config = dict(
    model='image flow-matching model',
    dataset='aerial photos of the United States (SatlasPretrain)',
    train_examples=203450,
    image_size=64,
    grayscale=True,
    horizontal_flip=False,
    conditioning='none',
    arch='uvit',
    objective='flow_matching',
    cond_dim=192,
    logit_normal_time=False,
    norm='layernorm',
    norm_position='pre',
    activation='swiglu',
    mlp_ratio=2,
    head_dim=64,
    fused_qkv=False,
    qk_norm=True,
    parallel_block=False,
    inner_norm=False,
    moe='top_k',
    drop_path=0.15,
    num_experts=32,
    moe_every=2,
    expert_mlp_ratio=0.25,
    experts_per_token=2,
    shared_expert=False,
    patch_size=[4, 4],
    layers=14,
    width=128,
    positions='learned',
    residual_init='scaled_by_depth',
    optimizer='soap',
    beta2=0.99,
    lr=0.0027,
    beta1=0.95,
    shampoo_beta=0.95,
    eps=1e-08,
    precondition_frequency=16,
    max_precond_dim=1024,
    one_sided=True,
    adamw_lr_other_params=0.0028,
    grad_clip=3.0,
    steps=7200,
    batch_size=128,
    epochs=4.5,
    lr_schedule='step',
    warmup_steps=1440,
    weight_decay=0.1,
    adamw_weight_decay_other_params=0.05,
)
Rows from block 11, named by matrix and row number. Rows with one number belong to one attention dimension. Each number is 128 + 24 x the weight over its row's rms, rounded and kept within 0 to 255. All counts start at 0. Numbers have three digits each. After the name is the row's rms in percent of the matrix's.
# v: attention value (model.blocks.11.attn.v.weight, 128x128), inputs 64-127
# proj: attention output (model.blocks.11.attn.proj.weight, 128x128, transposed), outputs 64-127
v.16 104:150117154158106134138149142148138116137135147096160100121126157120132169123136142132155131130117118182123119145158142170112151122143097113172108111150089118111167071121120128151125117154126146
proj.16 108:160132113162171122119117095104139140098163150108117167104130136173108115171144119136127165159120122120145147079108100116165084165126138131150110112111147134114104195138164121091129129095124110
v.17 098:128128123204125125107115131164136140130124130146085158128143132123120099131106147113139125107103145124131118125069138138089136138100131107110121100178119140106117100133162122112136135167165106
proj.17 112:123118141100096129103154139091133134119120139132160129134105155160132128116158132121127160131162158117104185095159070155137134122122137147174154152116150138124149133100112135135119113107118148
v.18 145:119119110155129121109102072068118081144124189160170118151125145094139106129168141119107124131117139103120132144153136115107118113112110090152140112154143133140129170120097147123143087139110129
proj.18 069:131145137143083139133134131150109127142123083128106120155137132134133134087086090126151112125140121149104101203116115175131142106135120121099152141153122130142129113122130101120113131111103125
v.19 100:121125139155141129123157154147119092121113128134103142130110100154107140146098141078130133131134131118153138141143122146085140089091119113095140106126074106159138162132173109108102110080137151
proj.19 109:146145146093125122113113116132155168128130157152090122117139144114151126107130139129149087083185094133161110115157143163149136160135138155104150142126174156124094136108108181161167123142117120
v.20 087:144136112114101124161122094134161121179099130151101109157146115109129118120119162190121128097114099122118125120121157141112093118155162141113105213070135132127101103117115147146167148074148144
proj.20 097:129146127161148158112152133127095099070153124126122099091139144133122119119160091096150154120111160112147129104157110099127164130134144134133150084161091115121156139157122062117042103156101116
v.21 106:079143156115104123131124122091094101136112084098100118124136109119118112139147101141136126120157130102135128125101142120107130100113134098158121157120059170141128136145123153126087127096114158
proj.21 098:179112090111149161138130090127179154109135150114137121101145124131144122142112127157106096108113152138126106077170098120144128131134112169077162160138151128114098142120103102108148117153116120
v.22 090:129123101145130111093104141165121070118138096122129159139132099169131196133114107117142126152092128134163120131131096147168144087155119142115127126092081103134133069092124130109125164126124084
proj.22 086:104156151114132105170124142102157149132146112096114101093126128155151115162115150153106133139109145147122119117127124114112156154120144154125164145147148109125141150155135119146138097131117172
v.23 087:112127141140115120109116132134140102125119142119182189103117191115145064127131135112109123162104123136161120123133147133099121132127125143140126101156126068138169159138120148145115078164165131
proj.23 113:146093112117153135138167081148117149113144116144132115127160130145116180115119129169136074111139097145107118090124147111160101152108102107081115136106165157102083143124116133089143165084119132
v.24 116:199124141103116138103084090126120102138151117091120129147103138151142152111119127119131114111144115117134114132155111131071146083173100122069107100142081125131156134137116131122113168154139164
proj.24 112:091115094135162150129157171112160114131098138134130128086146137107142124176121105187129154154155174179173146119103107102145111154145112145130133162107113156123123140117121113149137125135081129
v.25 096:122122137078127104096120112150140158143117147106154137129158101148094147138126127080129128110091117117138174124136124116128116121150128139154115181095130107135138138124108136146102106112153180
proj.25 103:134106112161138156164147120153110102099135108149121105104164129086142128123160131195101141124140152126152053109153172127134155093134131116094114085116121173136103164148117131147161118159100088
v.26 105:133138139154113157138144094135132113137116129149109140138207146106107137133127124049126130147133096166133130128122109140149127118115127133132120102152086137111134166154140087138076156103121174
proj.26 116:134167157111099133131061122123172134106119159093115158125105121117123132105116169141130135105135160086127110140149125129129118114119091159137159141108172123106113131105104176087164093148143101
v.27 110:146129141202092115154144113121115158145130131096107095132105145131113094119148122165129134125140134145168128130145132130127098123094118155146123187205123089128121124140153116124151114171152161
proj.27 099:150148096137171141060134161109129133123188173143159145120149134137176136138111153100152105127154167114135107144150100130094117148162152106149116122097147137140123152080137143145115165109112103
v.28 099:102156131104123124111087133116097109126138087085141135136098153136150072131112136075141121124159123090120110124092145151151123142107128136167117118158096122126106175120149127118099120155142125
proj.28 097:149080098139141109197149119133130160148072143158131125069127166149109173133144081150120120137097129184128182110153122151148118129127132139081122121134136146107151125169114109113148121095105154
v.29 083:134091154184130134116139153166108134157111096138149106140134136144097043134145138141110128120121146119112094127119117120141143145114143144150113120159169124107105166124121129108137133146142152
proj.29 097:114187120120121135108165181123132147126124167131130119144124117109178152093139107142159133120141134144124129110127146129112132114099132086148129160131118126166137128138143149138138165100147121
v.30 115:098107093052138112131162118098159148126087145150128173138180130156135080140121128112081117116151118118138146128077127118151161174095125123106142165118153174115147111125146093120135108143083118
proj.30 113:136157149153133133120118091116126142123137081151132138118106105073115160123157126124168197138108168085110090111192108094103097094153148124182115105152130145126085133137105157123138123140149120
v.31 084:161141107100101146117102096162132175146091096075124135130129101148136144136156114087113126147118121100085154121135142134143126080111116148100156117164130102111125158207107132147131121152133104
proj.31 100:155120125145125144154144129101142111103143144139122131077132143090116124115156120143160114143113154153139123088123148107129106159136163077136086103091115137149110104100122122110139163087116129
v.32 085:127112150199113140119153112119117135131144158135091069096130080114138107111143131088103134141126121152131128134123158102143147136118115136107176159172084154138104151141136115145111172117131109
proj.32 106:131124145074147117142107135141144129118158111129159182117109130114137129109113166151174127079151116082148102152118073129100130141140097095139089128133153118103147104091136107096136107129112112
v.33 096:124134151207130136139153142152112140135105140154118108113136110128099094131105131144170129123086147101102121133122102102158119143156158069139150135129090137135141072101141162121146088137114143
proj.33 104:141140131128119128110153087105148119145158138107146137159132134169143168107151161140128154146147091118127147125181134144135149107088114162132130136142167119101094123153119083115096152131117116
v.34 100:170123136151143166148098123110171143144142151130098149142114122121127118132138120167076126095125121094104123114190097104063140138169137145120133178086137149112110079113164129146194122083118168
proj.34 111:098128104152148094136152171157128134121103162145126109125148138121137126118143121101138119100123113143172141110092147142163145108095109117130137125192111102127136183129106128151097128141144075
v.35 124:074123120121144144144106093108083098141115123119101145121117137189130125132110145118158122135112130125154127135123119139126159065086126165090165116119117085142117198101163075131122118151115149
proj.35 076:137136123109171076132122177127134130099112117164132144130139132093138119153097113111149132127117107134112107114103156100098120149161159127151107116149153157130139087125122164129135138110142151
v.36 084:151121099188107158125158131154138123159122116162105134128114111158112087139128119156144130093098118117146117136142091169147136074141135113207122147117127142131133105160133097108142123122110142
proj.36 093:136134132128158083128110151131126139136119122131098137112176141133174151157142133121129154119160112147148160119120152111126146158125144121068131121147156133066087174129134149161143160141149116
v.37 078:132117102126169118130125144138104133110135142123114142128168139109123146150151095162130135156109131146105113126130152103114120111187124133133088123115147193112167074090133144125101100155135103
proj.37 106:134171116162115135150141110128145137136115123114151090159115121156157119106134139137096089095133104102170142069144123157161148121076095113123142131127108080123135174146124104111140122125155139
v.38 105:062147097139157127124195132116137084128163128136159145139112104096141161129125126134135132088096127113145108123140138132092089124121130091174135099107199123108101191139101097152149146158105132
proj.38 090:148098147145126140129119161157117123123113073127108075091148167147131097168108153096106175151106151124114140127079142096124169120130118147110129138139097121145120114094117166169102090136147114
v.39 117:147135130127130128141070088149138121142130113113108101136160133159107132131148142156079127099149137110128149111103113075149181143137107118116149101150123134122136113106106099130111124142078150
proj.39 103:123147133133122119103159145118124127097095136136169158217111132095145106142114139127129156149099164125094089160138106154107118104123143128141113159128145157166155158137112183150127133114153116
v.40 109:172150097148142100133138133137148151099151106101152147152124100105109137135125135128139131128117119140158111131076140104077107113105116122137099125156130183127122102091095153142125103099097144
proj.40 097:100098152131120132122102160120136094155098154140111105126122172149161137123115115124134141113161119111137139094142114154183129124111113174094158120123130099095128164132139142144117147136130141
v.41 095:089147136124106141137151140144122118158134169145101114107114126081169165108127105141117122129101148122156129125149110103054101184104137097114121113164150120130097147132155146144134164079145138
proj.41 109:139035147104132145100110114112140120103139100129184140134102120157109093146120174124119154136137145111092178114143098154143130114105069133146139122141100138126133117094118097102098116129117113
v.42 124:150133150164153131140181101136142138131108138097118099096141110086158175125144125099151122092126109133123109126123098111121162176136120136111105143108066157118102107158132162114105130140141071
proj.42 090:142123108122095099102078122121111137156126105110118133110105138135087104152125075127124144155141167135120162148139078172144060127150132108107151118132096114123164125126136084165139066146103150
v.43 087:118131137184112128154124117118113088140156127115166135116113119122157124114115117122133132146129109149138113119108137115097180136173106114195111124117133142120118179092129139149117114118129105
proj.43 099:120126112113146113166112128166118141123129109127126085145169158103095133145138106130108132123068157121110101110090086101144104106129121137103147144159116143141155109139129127091144128116128113
v.44 115:149120170144126127146124115159144136104131119123074107115155185132162143157147119159155124111096129089121167133119137120077198120092112160129105116100172152150110107138095134127151117065142122
proj.44 108:129126118114122144108124090125148118112146150097147112099121102153127102118104170168102192119138162114157097209159136164164142134131115098146113128128145145122109165109122134123122126153119149
v.45 089:149145107157082119176127115123159119129181136113130120134109117096160190149163132134141126119099125107174188127112118105141078135084108104159142147113109149137129127165114139123120164145121143
proj.45 101:120098121126124130133102146141104151126119107123132128108169129147116112124076128104101119128143164127111084137146092162113135119170120158086175112147116122154124139112106155162117090141135141
v.46 092:133128123080167130182137139201097150159104155121158187148161140129110091142130119106125126109130116126122062133122117149158126121142145112146132116115137145132127133110163128151119092125105135
proj.46 095:118132150174103122128108085084157097114117131145106120111082132143148151125124123129154117155146113102110164109151190116154131126103131165142132117136167121121109118179110144081148153127123141
v.47 101:099115134121114123094168122131126097098124152164141194096138124111108146137097127130128123156126136101129149120076129157141118134119112109092094133156191116130160106129130157118109142126163161
proj.47 101:110191118118130161122138168147132162151137139099121123140134137148144122084131139100098088116114146145146081120157134098123128120110133138164138171059093158162084112115103180150095151120097119
v.48 078:118123104103109135172113137119101122149116162148098133134185093154133123119105140126079129130128125105196130129192146165103188150166144163117173107110109159132135161119145130131151123080113147
proj.48 092:161139121108145139086128086147138129074133136138131115149099150094093120145152114097173134130113130122102142109131103108139113117116130133119149120153144145120133116096130104136119092153120088
v.49 123:115119131104124084172125122105095090162139148118153140118176147116117149129136100162111127110124140134124109133101103116152155089189112136158135140110148134132165148158100117126120154117167092
proj.49 109:150108105152104170121148104129159102103111087108124113106113101153098091169129100111143076169114135113117124113110156095134148136106112148128112120096111159178099112124114132105115116126068166
v.50 112:127117101166110132167157107099137110138110165135127102114137198079096134135147156127172120127132130134153169121147132116086069138103148100141118129163115107143094135089112105148133116162183159
proj.50 112:125155126137163105060104170140123133128125124138166141181177118172163102074098125141107178116128136082129082185125145135141148085149097138134119113133096141152168131127134136110077146107112103
v.51 085:162114152161120111182138113156121144160128169143124103121097202142115148138139130130134121115119130099151123121102118100126041152083129125131146059072108169143124121120134128121121137141148166
proj.51 100:083139100133144134131118150133161104116107110106148112130171108128146117084095140151105132121141133118159108153171135132135182056165082157127146165160139120143114113125138164094113114123125145
v.52 096:133130147154128140159082110152117082141125126139128118115100127143140115123109150137121128156135118149150143135131123133097137099194134141118101162127155136125101174111128106137100148155158080
proj.52 102:116148108118137087146142137130131105102127151120084157092164140142117132130138107116195102106098135113132138088097151139160145183084113122139140101131089089108157095142157114064139134132103160
v.53 101:107121154104140133143076142152161158101123122182141103145172152173097110122126145089128121112154121134134144137174107129071147154104159138082132104059096119136092141115119101109133130150167130
proj.53 104:099132118112107123069177125108069104158126182120117114155135129080119131147114136132150134150153121137118113175109152134122137098142149142182148157168189156138159111155123166175158108147148118
v.54 114:150136111115112113143092110106135162152127155161148114141143112096135093122157138067140123114128131115110115119116131119107101121126144138134151119163067171139126146191137136122156124153151164
proj.54 112:141089104146132171123143123121144126130111130122120130056139131149074145136115108145114064134153142124141156076125097127104138144138100162135145131147152112123132108091131116128100116112103105
v.55 096:156122134160119132131146141127149173153138100113113093143117153140119120114112163128103120131128137109098163137158130105078101121108148116069113147195108160123120110128131151130079136162126099
proj.55 098:111075112113111135105120131126149117150133169159141131083169105105133166138154137173153157132149115140152094095090090171164144126127104143149149149133137127088084133104143127120167142115111131
v.56 084:115133129152095159094125101131142135155102156143144158130139162070146122105154143117132128113116116100125084121163122127138081110140152137121157112136074097146119169125143139118107116135093168
proj.56 102:119096153121156112164131139125116149107115092116149159168124123158099123163084112133109149131131077158107139185121148121094109124130090120114104152156178135100139083128089138109117139085132102
v.57 123:086148188068159161121102133116125111114103149160114140154131090123147130147116138098111123075140148123117117122152156189115158086102124102129080105146118108129142119150206108129120107133141125
proj.57 108:169098104139103141139114104130127173151123168142092138084122154171082134088125115111094102131135117144138169099096140126148132174149147171150170154134151149134109147119094160150122138121143139
v.58 130:156140141156140149158128126097101140134119146151124080111124161099117126130136125158161130105131130130095201127122117101116158145155143132131099160067104113144161150110125125118160087171123119
proj.58 095:127117091136158099107146137150135140120102113135173169143141103146126114176124101118092150143136122114125115148136146137155129129086117121108082122161136140115095141126112121148115174111144130
v.59 085:114126114161121147127108121172123152150105087116149118111129118124129128131155162100100131142122129120141159139167148140131191112153129109114113146077157117108102174134138144134146140154146135
proj.59 092:143154134102120124124117105131134124103160131138114083102143137104133122135147098158157193163100197135086097137101111124129103131111144106183155126180123109137140104117132105122142117102144118
v.60 088:114143114127123137160139152143143165160131131070143123130065124158136110127113129146118129163132101153087144128146131147094112154110130109182108134210085161117126155164156131157116124159061112
proj.60 097:139137138134144098110118095144109124081177145166122121167159131092132105115181139100138120113128121100138091080122164113154108139139133114109132139095145119111099106115143163100149166111193130
v.61 088:109117115087120136096147140122103149108136151138085106127202110086129102134143136144142129159108128105113147113154135134126148097088137119105107135160082101137097130116143151142097120123130144
proj.61 107:129169140135125106124103142121105143131109180111169156157110112169123129061141122153106136113088099143111105127128155153133134134118123148147161126121135149141138102165119080161138157128156090
v.62 116:090128146169118149126137082183105110148150090120141137123155155133112112173152155138137121139115138146111122122173090144150134141159140105059124152127098095124092106181075149106121114078128085
proj.62 098:165160134113113124150116190111163174126101163111120116138108118120146116113119121124133156150092144127111149087088146126155139121095140151144141104132071140166184115112142179168112107105142157
v.63 081:139129117125104102128173128088127110160127077094132136143077146097144125143115137110103135105123122145113181139139094112134082097150127124138119155123129127128177185126126111122141145100155119
proj.63 099:136140135143139167141104115147157160130160093160130095155201111115133130130126118115133067137158115116153063125124137090104128154134137111091130107122122122163074122138117159134112156107117121
v.64 097:200116112187121131139094094127154135114122098092110128140131103142121144118143124107100128085143115073065130121097112128134169127179127153163137161142122154110122117137082095125124113134096128
proj.64 107:136137151078135112153096141172099162145111147136096126169134163135133089179116087149176115172099118141153165116120123117143136114108129118101140155120105170128151150141151207159156145127154118
v.65 102:122115115156098101117124151101140163106147102161121096128125149129137098113135117154132120100145138143125135119080127122124098132076157111112096150118166161109123105088123136124109098229143147
proj.65 106:125148135111134129116103107116140142164132156113158159120103139095122157088128123123120057153122109090125121121127129132146111163166075169140146102146097139144122147153175116114163120063132126
v.66 073:110168133136110147154127145121098090167135104147113150126072108096127137124117153119105135121125125136128102131162114154161128148113097099126120109168089116130148110122172141131120137112087102
proj.66 090:134099106154139093120202119135132124107099141137134123116134117152120099145109120123141175116131119162133113146166114137100141089136123161140120165113165094166102140130117124136113070148122161
v.67 090:126132119108117141109111137094137150123141092176108101130107124120144131124093111125113138155106145105126092133117117075190150158094133151091156096162132104142130076138142138138156108158141128
proj.67 095:123116139157154075145137102128153124139085164109176151166131128168135136142157161132134111137153097150142158121117112169125154152130130106126102130108131134114131163136119138137096113081096143
v.68 139:140117104143124132152123142156122144131120171113122100121094161127141147124102125104117129145112141149158102121123149142100091137139109144148111139120180133121134079134156146126136132152126117
proj.68 104:100168122144121108130116082124125095117144125117140158173139082096075156083154146139139083092126137140105126122151125107144187146112156114122148134140122126106125132122089117101122139132171138
v.69 098:155132147178130111128130136061157098172102128107150121137093150111155103125139111136084119091156106096122147134109105098100128169119128119134129133114129207117121172124122139127142072135112170
proj.69 069:109141120121161147108114068168120169100149137137113099136129123107101165102139110129155101129156120155135117095191128150144120118161131145118146111147140100147140156150104089128118167132147132
v.70 110:136113106143137150132146117172072093093111152084145102120123149145135128154121130130112131112082132114087128128106132119166132095103127162165134124116165116178133131108121118137122096139163117
proj.70 096:139128175131134079148103125073146123164150117147149143148138098104121121126103118149162163144153111101146138150104141117108135135141126083140132130125084139104115141129113171117123168144128146
v.71 094:119122157158169125101182146125122143130168092103150126104083095135129107126158148193120138159111139134143085135109126123136128153152099082130082107161153112127128143102157142146184167156120119
proj.71 103:113135106126113130174122128142146132128093191128116109132158143132128148084149090110131068120144152143111166131147148165135163123128136155123161167102117106131119095171119117131102094121096132
v.72 115:143155147126124144175104155151164115144118094104127095165109101126118195136119121121123124105151108139123098133087150133154135126104135143124117100090105142113122116169117116142105122078098142
proj.72 090:142124134127153142096190141132092149097131135118130143086148139141138091218121142112135172123130132136118125164164102120097097111132108103144125166171128137170160133128114130106121139151130120
v.73 115:131127157134109120099107128140129156102109147127094130136156125139107122127135138076142125130184150125131146135098147132147150116092144150048143101148120111128136124152150125125106124179149116
proj.73 094:105151078112136179117144086143161131132142129134124122091134135134111109135149187162107154122085112161121081158147128114087149111135085136158124137130126109134101107113131114091133118095130106
v.74 113:132127101161138115173112101138120106133103128108116123147080167118137129153161120183105137081121113147100088121125133123104124095111151144156092101149182139137115173119130089147142124139105131
proj.74 108:131161175087134126098115149129179168137150113131109141185131119124135105133136154100147131152164141096155161155110148140155124168123083113119175153104097128162107117099155154157118151145107128
v.75 148:168115126147087111126137115143137093163154110086122084125148146105138182122153114158176134119156126151128159129121093123126098135139099145137135172129109118122121154103116114135135134143111110
proj.75 081:125128126116149140152138137116141152087150158130162144138127111143141114155114139093107143156103153134111123095092158112129137110114136110146093121139142169121123084133131171091160168102183145
v.76 137:141121127121117129060101132117143132088131186159148109155155114090155103099133148108109120087122112101110148133127157181083138066109112144150133140146174149129157147090116166153108134127136130
proj.76 070:136115146116088148147130086121090108162140096103075133071116147123089147143093045153163151146121111151134133164133122120139108135147136129095116120111122129114114121152132073115166094129091139
v.77 089:126168138061112154157089124150134137130097140142145126135127118145114146125136141116078144122113107162128146134178131133151134117095103161140137099096100096148134104179158101122134144104140153
proj.77 096:125129089150104118099119121127114131147140109154089135179119140124166112139113107113168083104117176145143126144137122128120130099122180140102135141120126104139139163122073151165134128154098126
v.78 121:114119106087152152086158153154106155103113083122133153126114090152134133130115119137161125123117117129140151133122114090124123084125158152081114099116146103166115142098073125118144124137175129
proj.78 095:129107138161131093158084116089148095136157120124143119166135176146113130105137144127096102175138135091122124131120122185170115144104078121155150134120117147072131112140140132140104139106098123
v.79 090:099136081127098114183083131155139117116131164085149161125119138137147137131114123105113118130081110111175146128129123181145096111088144144151144172141112150121151123133118126120085129123148139
proj.79 104:164130153123127109076199113117110119137135101182085147125124141091087109138122114148153163134141138154103104132105156091100113151127092119093125093131113152178072138112128154134167134138087127
v.80 084:159145115147125118118098098100142121156080133127111169117144090114104157135145109077128127163138147127154158124139135086132131107159116135129140072101122164122113170119138131159152090075105092
proj.80 104:131172165099119158136153135149102170099159139125157099138172136141210163154115146130153071099128113087140083136126133125115149136105114133138147137132117111165138117163110116130133148151157140
v.81 089:117134143171130132125161146188121130136127105102104104130114164112131090145139121134134129127120129144114089125164142152122150120123152098135106092173127120126102124123129101144116142190099063
proj.81 093:140089103118133125095089115094101108131102125166150159123113101181095095115105139154116189126107103163114133173159129163101115138104093161091141166123136117102105093127131112123081097125158136
v.82 107:126116124090140117145128121096159131108126106153120094138104085137148141131133125084128125121163123108116135141110133154141183149151103167130154147090165169127100127148125141146131119088095096
proj.82 100:114172159145161138122147159145083135153114130114137137109164118160127145144079118148149165143094133117163133144126121119120119112086138085145105144153102138158135132146121121105116155106156144
v.83 107:141133113122176140129117147131146155105123127120100155136111087138129130141121114103134122185150112180114122120094175156098117144136129137152116110110124121099074155095174122129127101086142069
proj.83 099:091158150140133137125122116136101098135156126100142099116150124130121142065119160144092104084154127111143121087187097144169132111114142113125179152139135121102188124140116096111100134134166148
v.84 103:143120136091108124089096132104141132145121123134107090142109100138153121122133124172101121141136122111104123123135124112120139112128163129156119151106178089109093112085110122136136181128112135
proj.84 080:092161089127128124130101114156141166144146092138099159178133144093081136111162132109159100114125143159115114149127126128161100179155114128074161119109135144154126137161128144143161105121119135
v.85 079:100141110167143090187134114122144148143093158088110162107135152095144106152154120103130121128112134080184069119080129110149099158152146135166173173147135102139097123131125131121133103154130142
proj.85 102:134059113094129187106121073151132114106122124150142080124127136135092137123161151158078118144137124158101188156159138178132157113131108131095152123104136165100121137121118109142088134150109118
v.86 091:113105105094154156120131141144152149133134150148116103114163097096127104130132121086123130110114138086146099121131108094102116142088144163116119184118163133131115112120134136118102138084129125
proj.86 101:137145129152116084132106145102109121134075136102130159145106155142153122104056113163128140152137131157090140140101123170133135140128090110102130099138096132137127138162110104144153109134164151
v.87 119:137115115072149133142091132131111115148119109144149116161152119106143086147165146111118128131158106137113114124121124143069162115144102134156107146161080146129124123147083129140106119150090123
proj.87 108:126129155113131093115108129136147143136149126099127148139100128160103110127068085136133205112127101144176129083114115131139101116104165115077103124096150123096134131110167136124145142136152151
v.88 066:128171092181137128182112122095144132109103144153080116150191118139139118108156112126098134153141132134158109118131147146159126134116121145164152141134168146097152142108132104119145099120070099
proj.88 088:109072119103116143126113119140098111107124119072174146134112117138128119137118167155117082133121113110129171111156087127143129143125118131141145141127099131139108149158145079157116104129179128
v.89 087:110101166120096123125117139100092067162106151108134114134134113137106114139148135150129126145125127149123110123102093137095166096166150134115115127105101121118156110147117149119101163101145159
proj.89 108:154162105132166107084119117132127173133150124180120166101105123103147135151069082113155140086136122100111092112199139117135129135130112131097121120149167119143105140113128104104142123168164118
v.90 100:123148129087118135144113104116135088132108162117114130122152118160140120138095113138142130135112129127189131132110149108097186131117119171109124140116126090127083108164131100128164131166166140
proj.90 094:105105156139151133110115132140122161158145094156142124136116111133135154149174144118131164098157137132135160137130117119137116124131175119127130125124108167134166143096120168131084176117084150
v.91 087:104105136153119148112153104133104088132125157139134178116151101133154105132133117120142132110122136147157121131142141130097158129159087105126136170112170123117100139157140131135162130139125074
proj.91 089:112139102118136132155153170136124156139155116177118100160136135125133159125141098137126125144131135138128143085115140105115130118136202139116121099144109141158152115111111129127114168109126190
v.92 080:135106157122136142122125146147107158119133150158128126126107152136088112130123153174136132143147124132116152131158126160137171182126114104125099087112125104150138151090170149134128106144146144
proj.92 099:105153092142137110166114135106154102136097143129123107094144102136177111097115137123124134123086173141134112098152134118144117089106171109137160143098112094084112114167114101132153112111132075
v.93 081:130119114122156154148113131132103094121110179101124165141153155137152110153100100101088128128139123134095094140130158109089140103109110163159100166155118087139100151101136140116126091145113132
proj.93 095:140112097111125109091113103078151170114176107127106116169103129131123096117107153142148163167125124159158110136162101152129103126154128113104153098132124142114154149115135066158088116147125156
v.94 101:118109101119110105176110124104119105102111187121112115105168125095143143131129148150111133124100119116137142126160110093082142133134142127135149132139074109184097169136113135136116115098127134
proj.94 106:113065138121128146134150080123126127158115081124143127161088123152108094140123127124166149121144096138121182117103154146167118120104129072108116133088149115097087109127123145135160158121115106
v.95 072:099112134127113130199117109145133163103162107094130166111082188157115106143119142140154126110141115107122134139134155156123109145106155152112072198087154087149114066103128118140165151132148186
proj.95 096:134165130119140109133086128105159126171107133142098094109151101117135119094160152115138161152072160131151127161132132115162130085162134102153167103145085149099127134139152167126106110121081077
v.96 095:100090113128109123131128140149103135130116118152164148131150127160108137150142146114116139107143111123130118141105082121172137126125145167132099105112131127128091130094114154105119101091090163
proj.96 108:127197117120153128137136139105165130108135126124060110115124138105130103130101109149140168146127166136154115132132143145102103107127075093143178157143108103137147121150153080139134115159121120
v.97 091:132129142095135131100078144111135170117141110081167168128111115144130141127128133097116130170151127120128123134131121130100116108138124135102134100107084176122116136160116155126081168106104135
proj.97 101:139139132137118083110155135166097100140149139144106115149131155117095128133076066135143158107105089155120111076112115143120108123101138137097111118147149115141165110119139148117156104144147154
v.98 145:180129123128151105163120108125120113121114122073118152125140183124160163122161107150159133117117109130165112150123101067136156134117115182128128142098075129135136132124103132097128165096131102
proj.98 070:101129115143105144111121102161111127159149142125118086092138083140102126164115084121102183143168138145124155165147126183135148117139148080125131145146132139116149098125099094148104141170126138
v.99 083:108136093165116123109110120152128089143127114141158158107142144136118103135113119105142134108099126104140116128135125119158132097094126138130161179067147141127140140118140097124147098143151151
proj.99 083:126141196136123137131126151092145120104107148111104102123103135105170159091112137115102132104174165118143154121078134148098135119141122152125141082157116116102137168116102136143110125169104137
v.100 087:112133184093159106137151146100152107105128123150106094133129121130110157130142145131126135067140116152111117124116150145109154120125106125176082135093189147119116171099158127122117135138107119
proj.100 104:135106126146116173124100146113075158133138126092115148143114134134142126149082114132132108171131141123140158133156113128130108135119153153123146124170088121139164140130124128145124108114177134
v.101 086:152141183131130167134112112163140106141106155086117123122088153156099146119110143128088122095153114128138143129119134105095155150113124114089117075123118154127133127082200106124099108161160143
proj.101 102:113121107126138086115119117131103139125116121168106115155114129103139090147116123149184172137098141177098115095170125148113126092135186132134157119164129120147119141166093142122157114139125124
v.102 079:164120124163122138122136128069132100122183119149142121126135115135136116116126154102121124146126129085156168131114102112100152162170072098144114124165089120122144117155122130121123130166131103
proj.102 106:100157118105127103143124146171114159133131156116074140163118137100158155114131070117164116109119124174141110104100130124153124094115186144098114133120136158116148140122157154165145125117128163
v.103 083:153136120147107151142141117095102066147143137142113100123151106094145123110155115176099140169114132132150102119123107092098112166120134145118155146175135092135127089146150139120103124085126123
proj.103 090:120084093140142113139131138135165167107075131094178132098082129122124081136130128119136130097128138122090151152155138132134151103151093112153094139115126128191095154146125081107134115128125111
v.104 087:124125130108102137102099139125148165140076131107085161115145101137144129143129134101129134128128112138114121118146120190109164104125118157169149094153134104116106137146187105145115104114125122
proj.104 101:120185138140162100111164094131075105148152109167094116147148129144120124119109104158144154104135128186147114132141146071123139119138160104071136149147149125107133152127084135097129141113132150
v.105 081:139115127146168124132093121094119136088116134152135192123106086162104124139126129076100124157142142101150160131106133140072187155113124134119103120137129146126138184132146118144141113152124128
proj.105 103:094165157106131118122120094131125132127155136119112087148185136145174146082130126153161134092148093167156101077133138117156125121117160109091150119126105090090123121141122129098123153104146111
v.106 087:132112145204137130124138154146138152133124094164132067134165101109094096120105144125142125106129142105130106124138098125097141127141132143110128171143111142114100128104142143111145150091144153
proj.106 093:109158111115084145163112162117129107109086145102087169140120144126147145131130154146102126116138117181093137127107141125150118149127135119127133131130111111106161127179112097123154090136160106
v.107 113:101158115075153157134109089097117141109095108097131127145077125138133147118095130126159127136187132172112085116142167119153138134129134173099143115156123130136117118115130123129145101142105123
proj.107 097:171111155157128098124091144140143102145123134120169125122156133178139148145136119139095058159101130087144127130111080145119162139126156174150128152100159155137145151115122112152110105094143146
v.108 090:112137158091156122144105130128128110103126115121090165109134142144138170133088113143115119121124129135171084125165137084094157104108095146123114138064155106135154109107147158110095151100175118
proj.108 107:153090121142104149122165130139121122151113134135172131125130104136143120161145108093112124138132135119103153147093131167152122150146125127117139090159091159147148098112099114137135100123072142
v.109 080:122116171109152147145145127133132126144144116133145128109127081117126129113143121185109127133126120162105089131138096109114118191143119143121122136086102143138128142117146164121094115122114122
proj.109 096:137120093104138123123188148162143120086101128134120090130133168129144121162107110117106139140161127111124171102095162136106148078130127127112131158133201130152145091122119104112153166118131158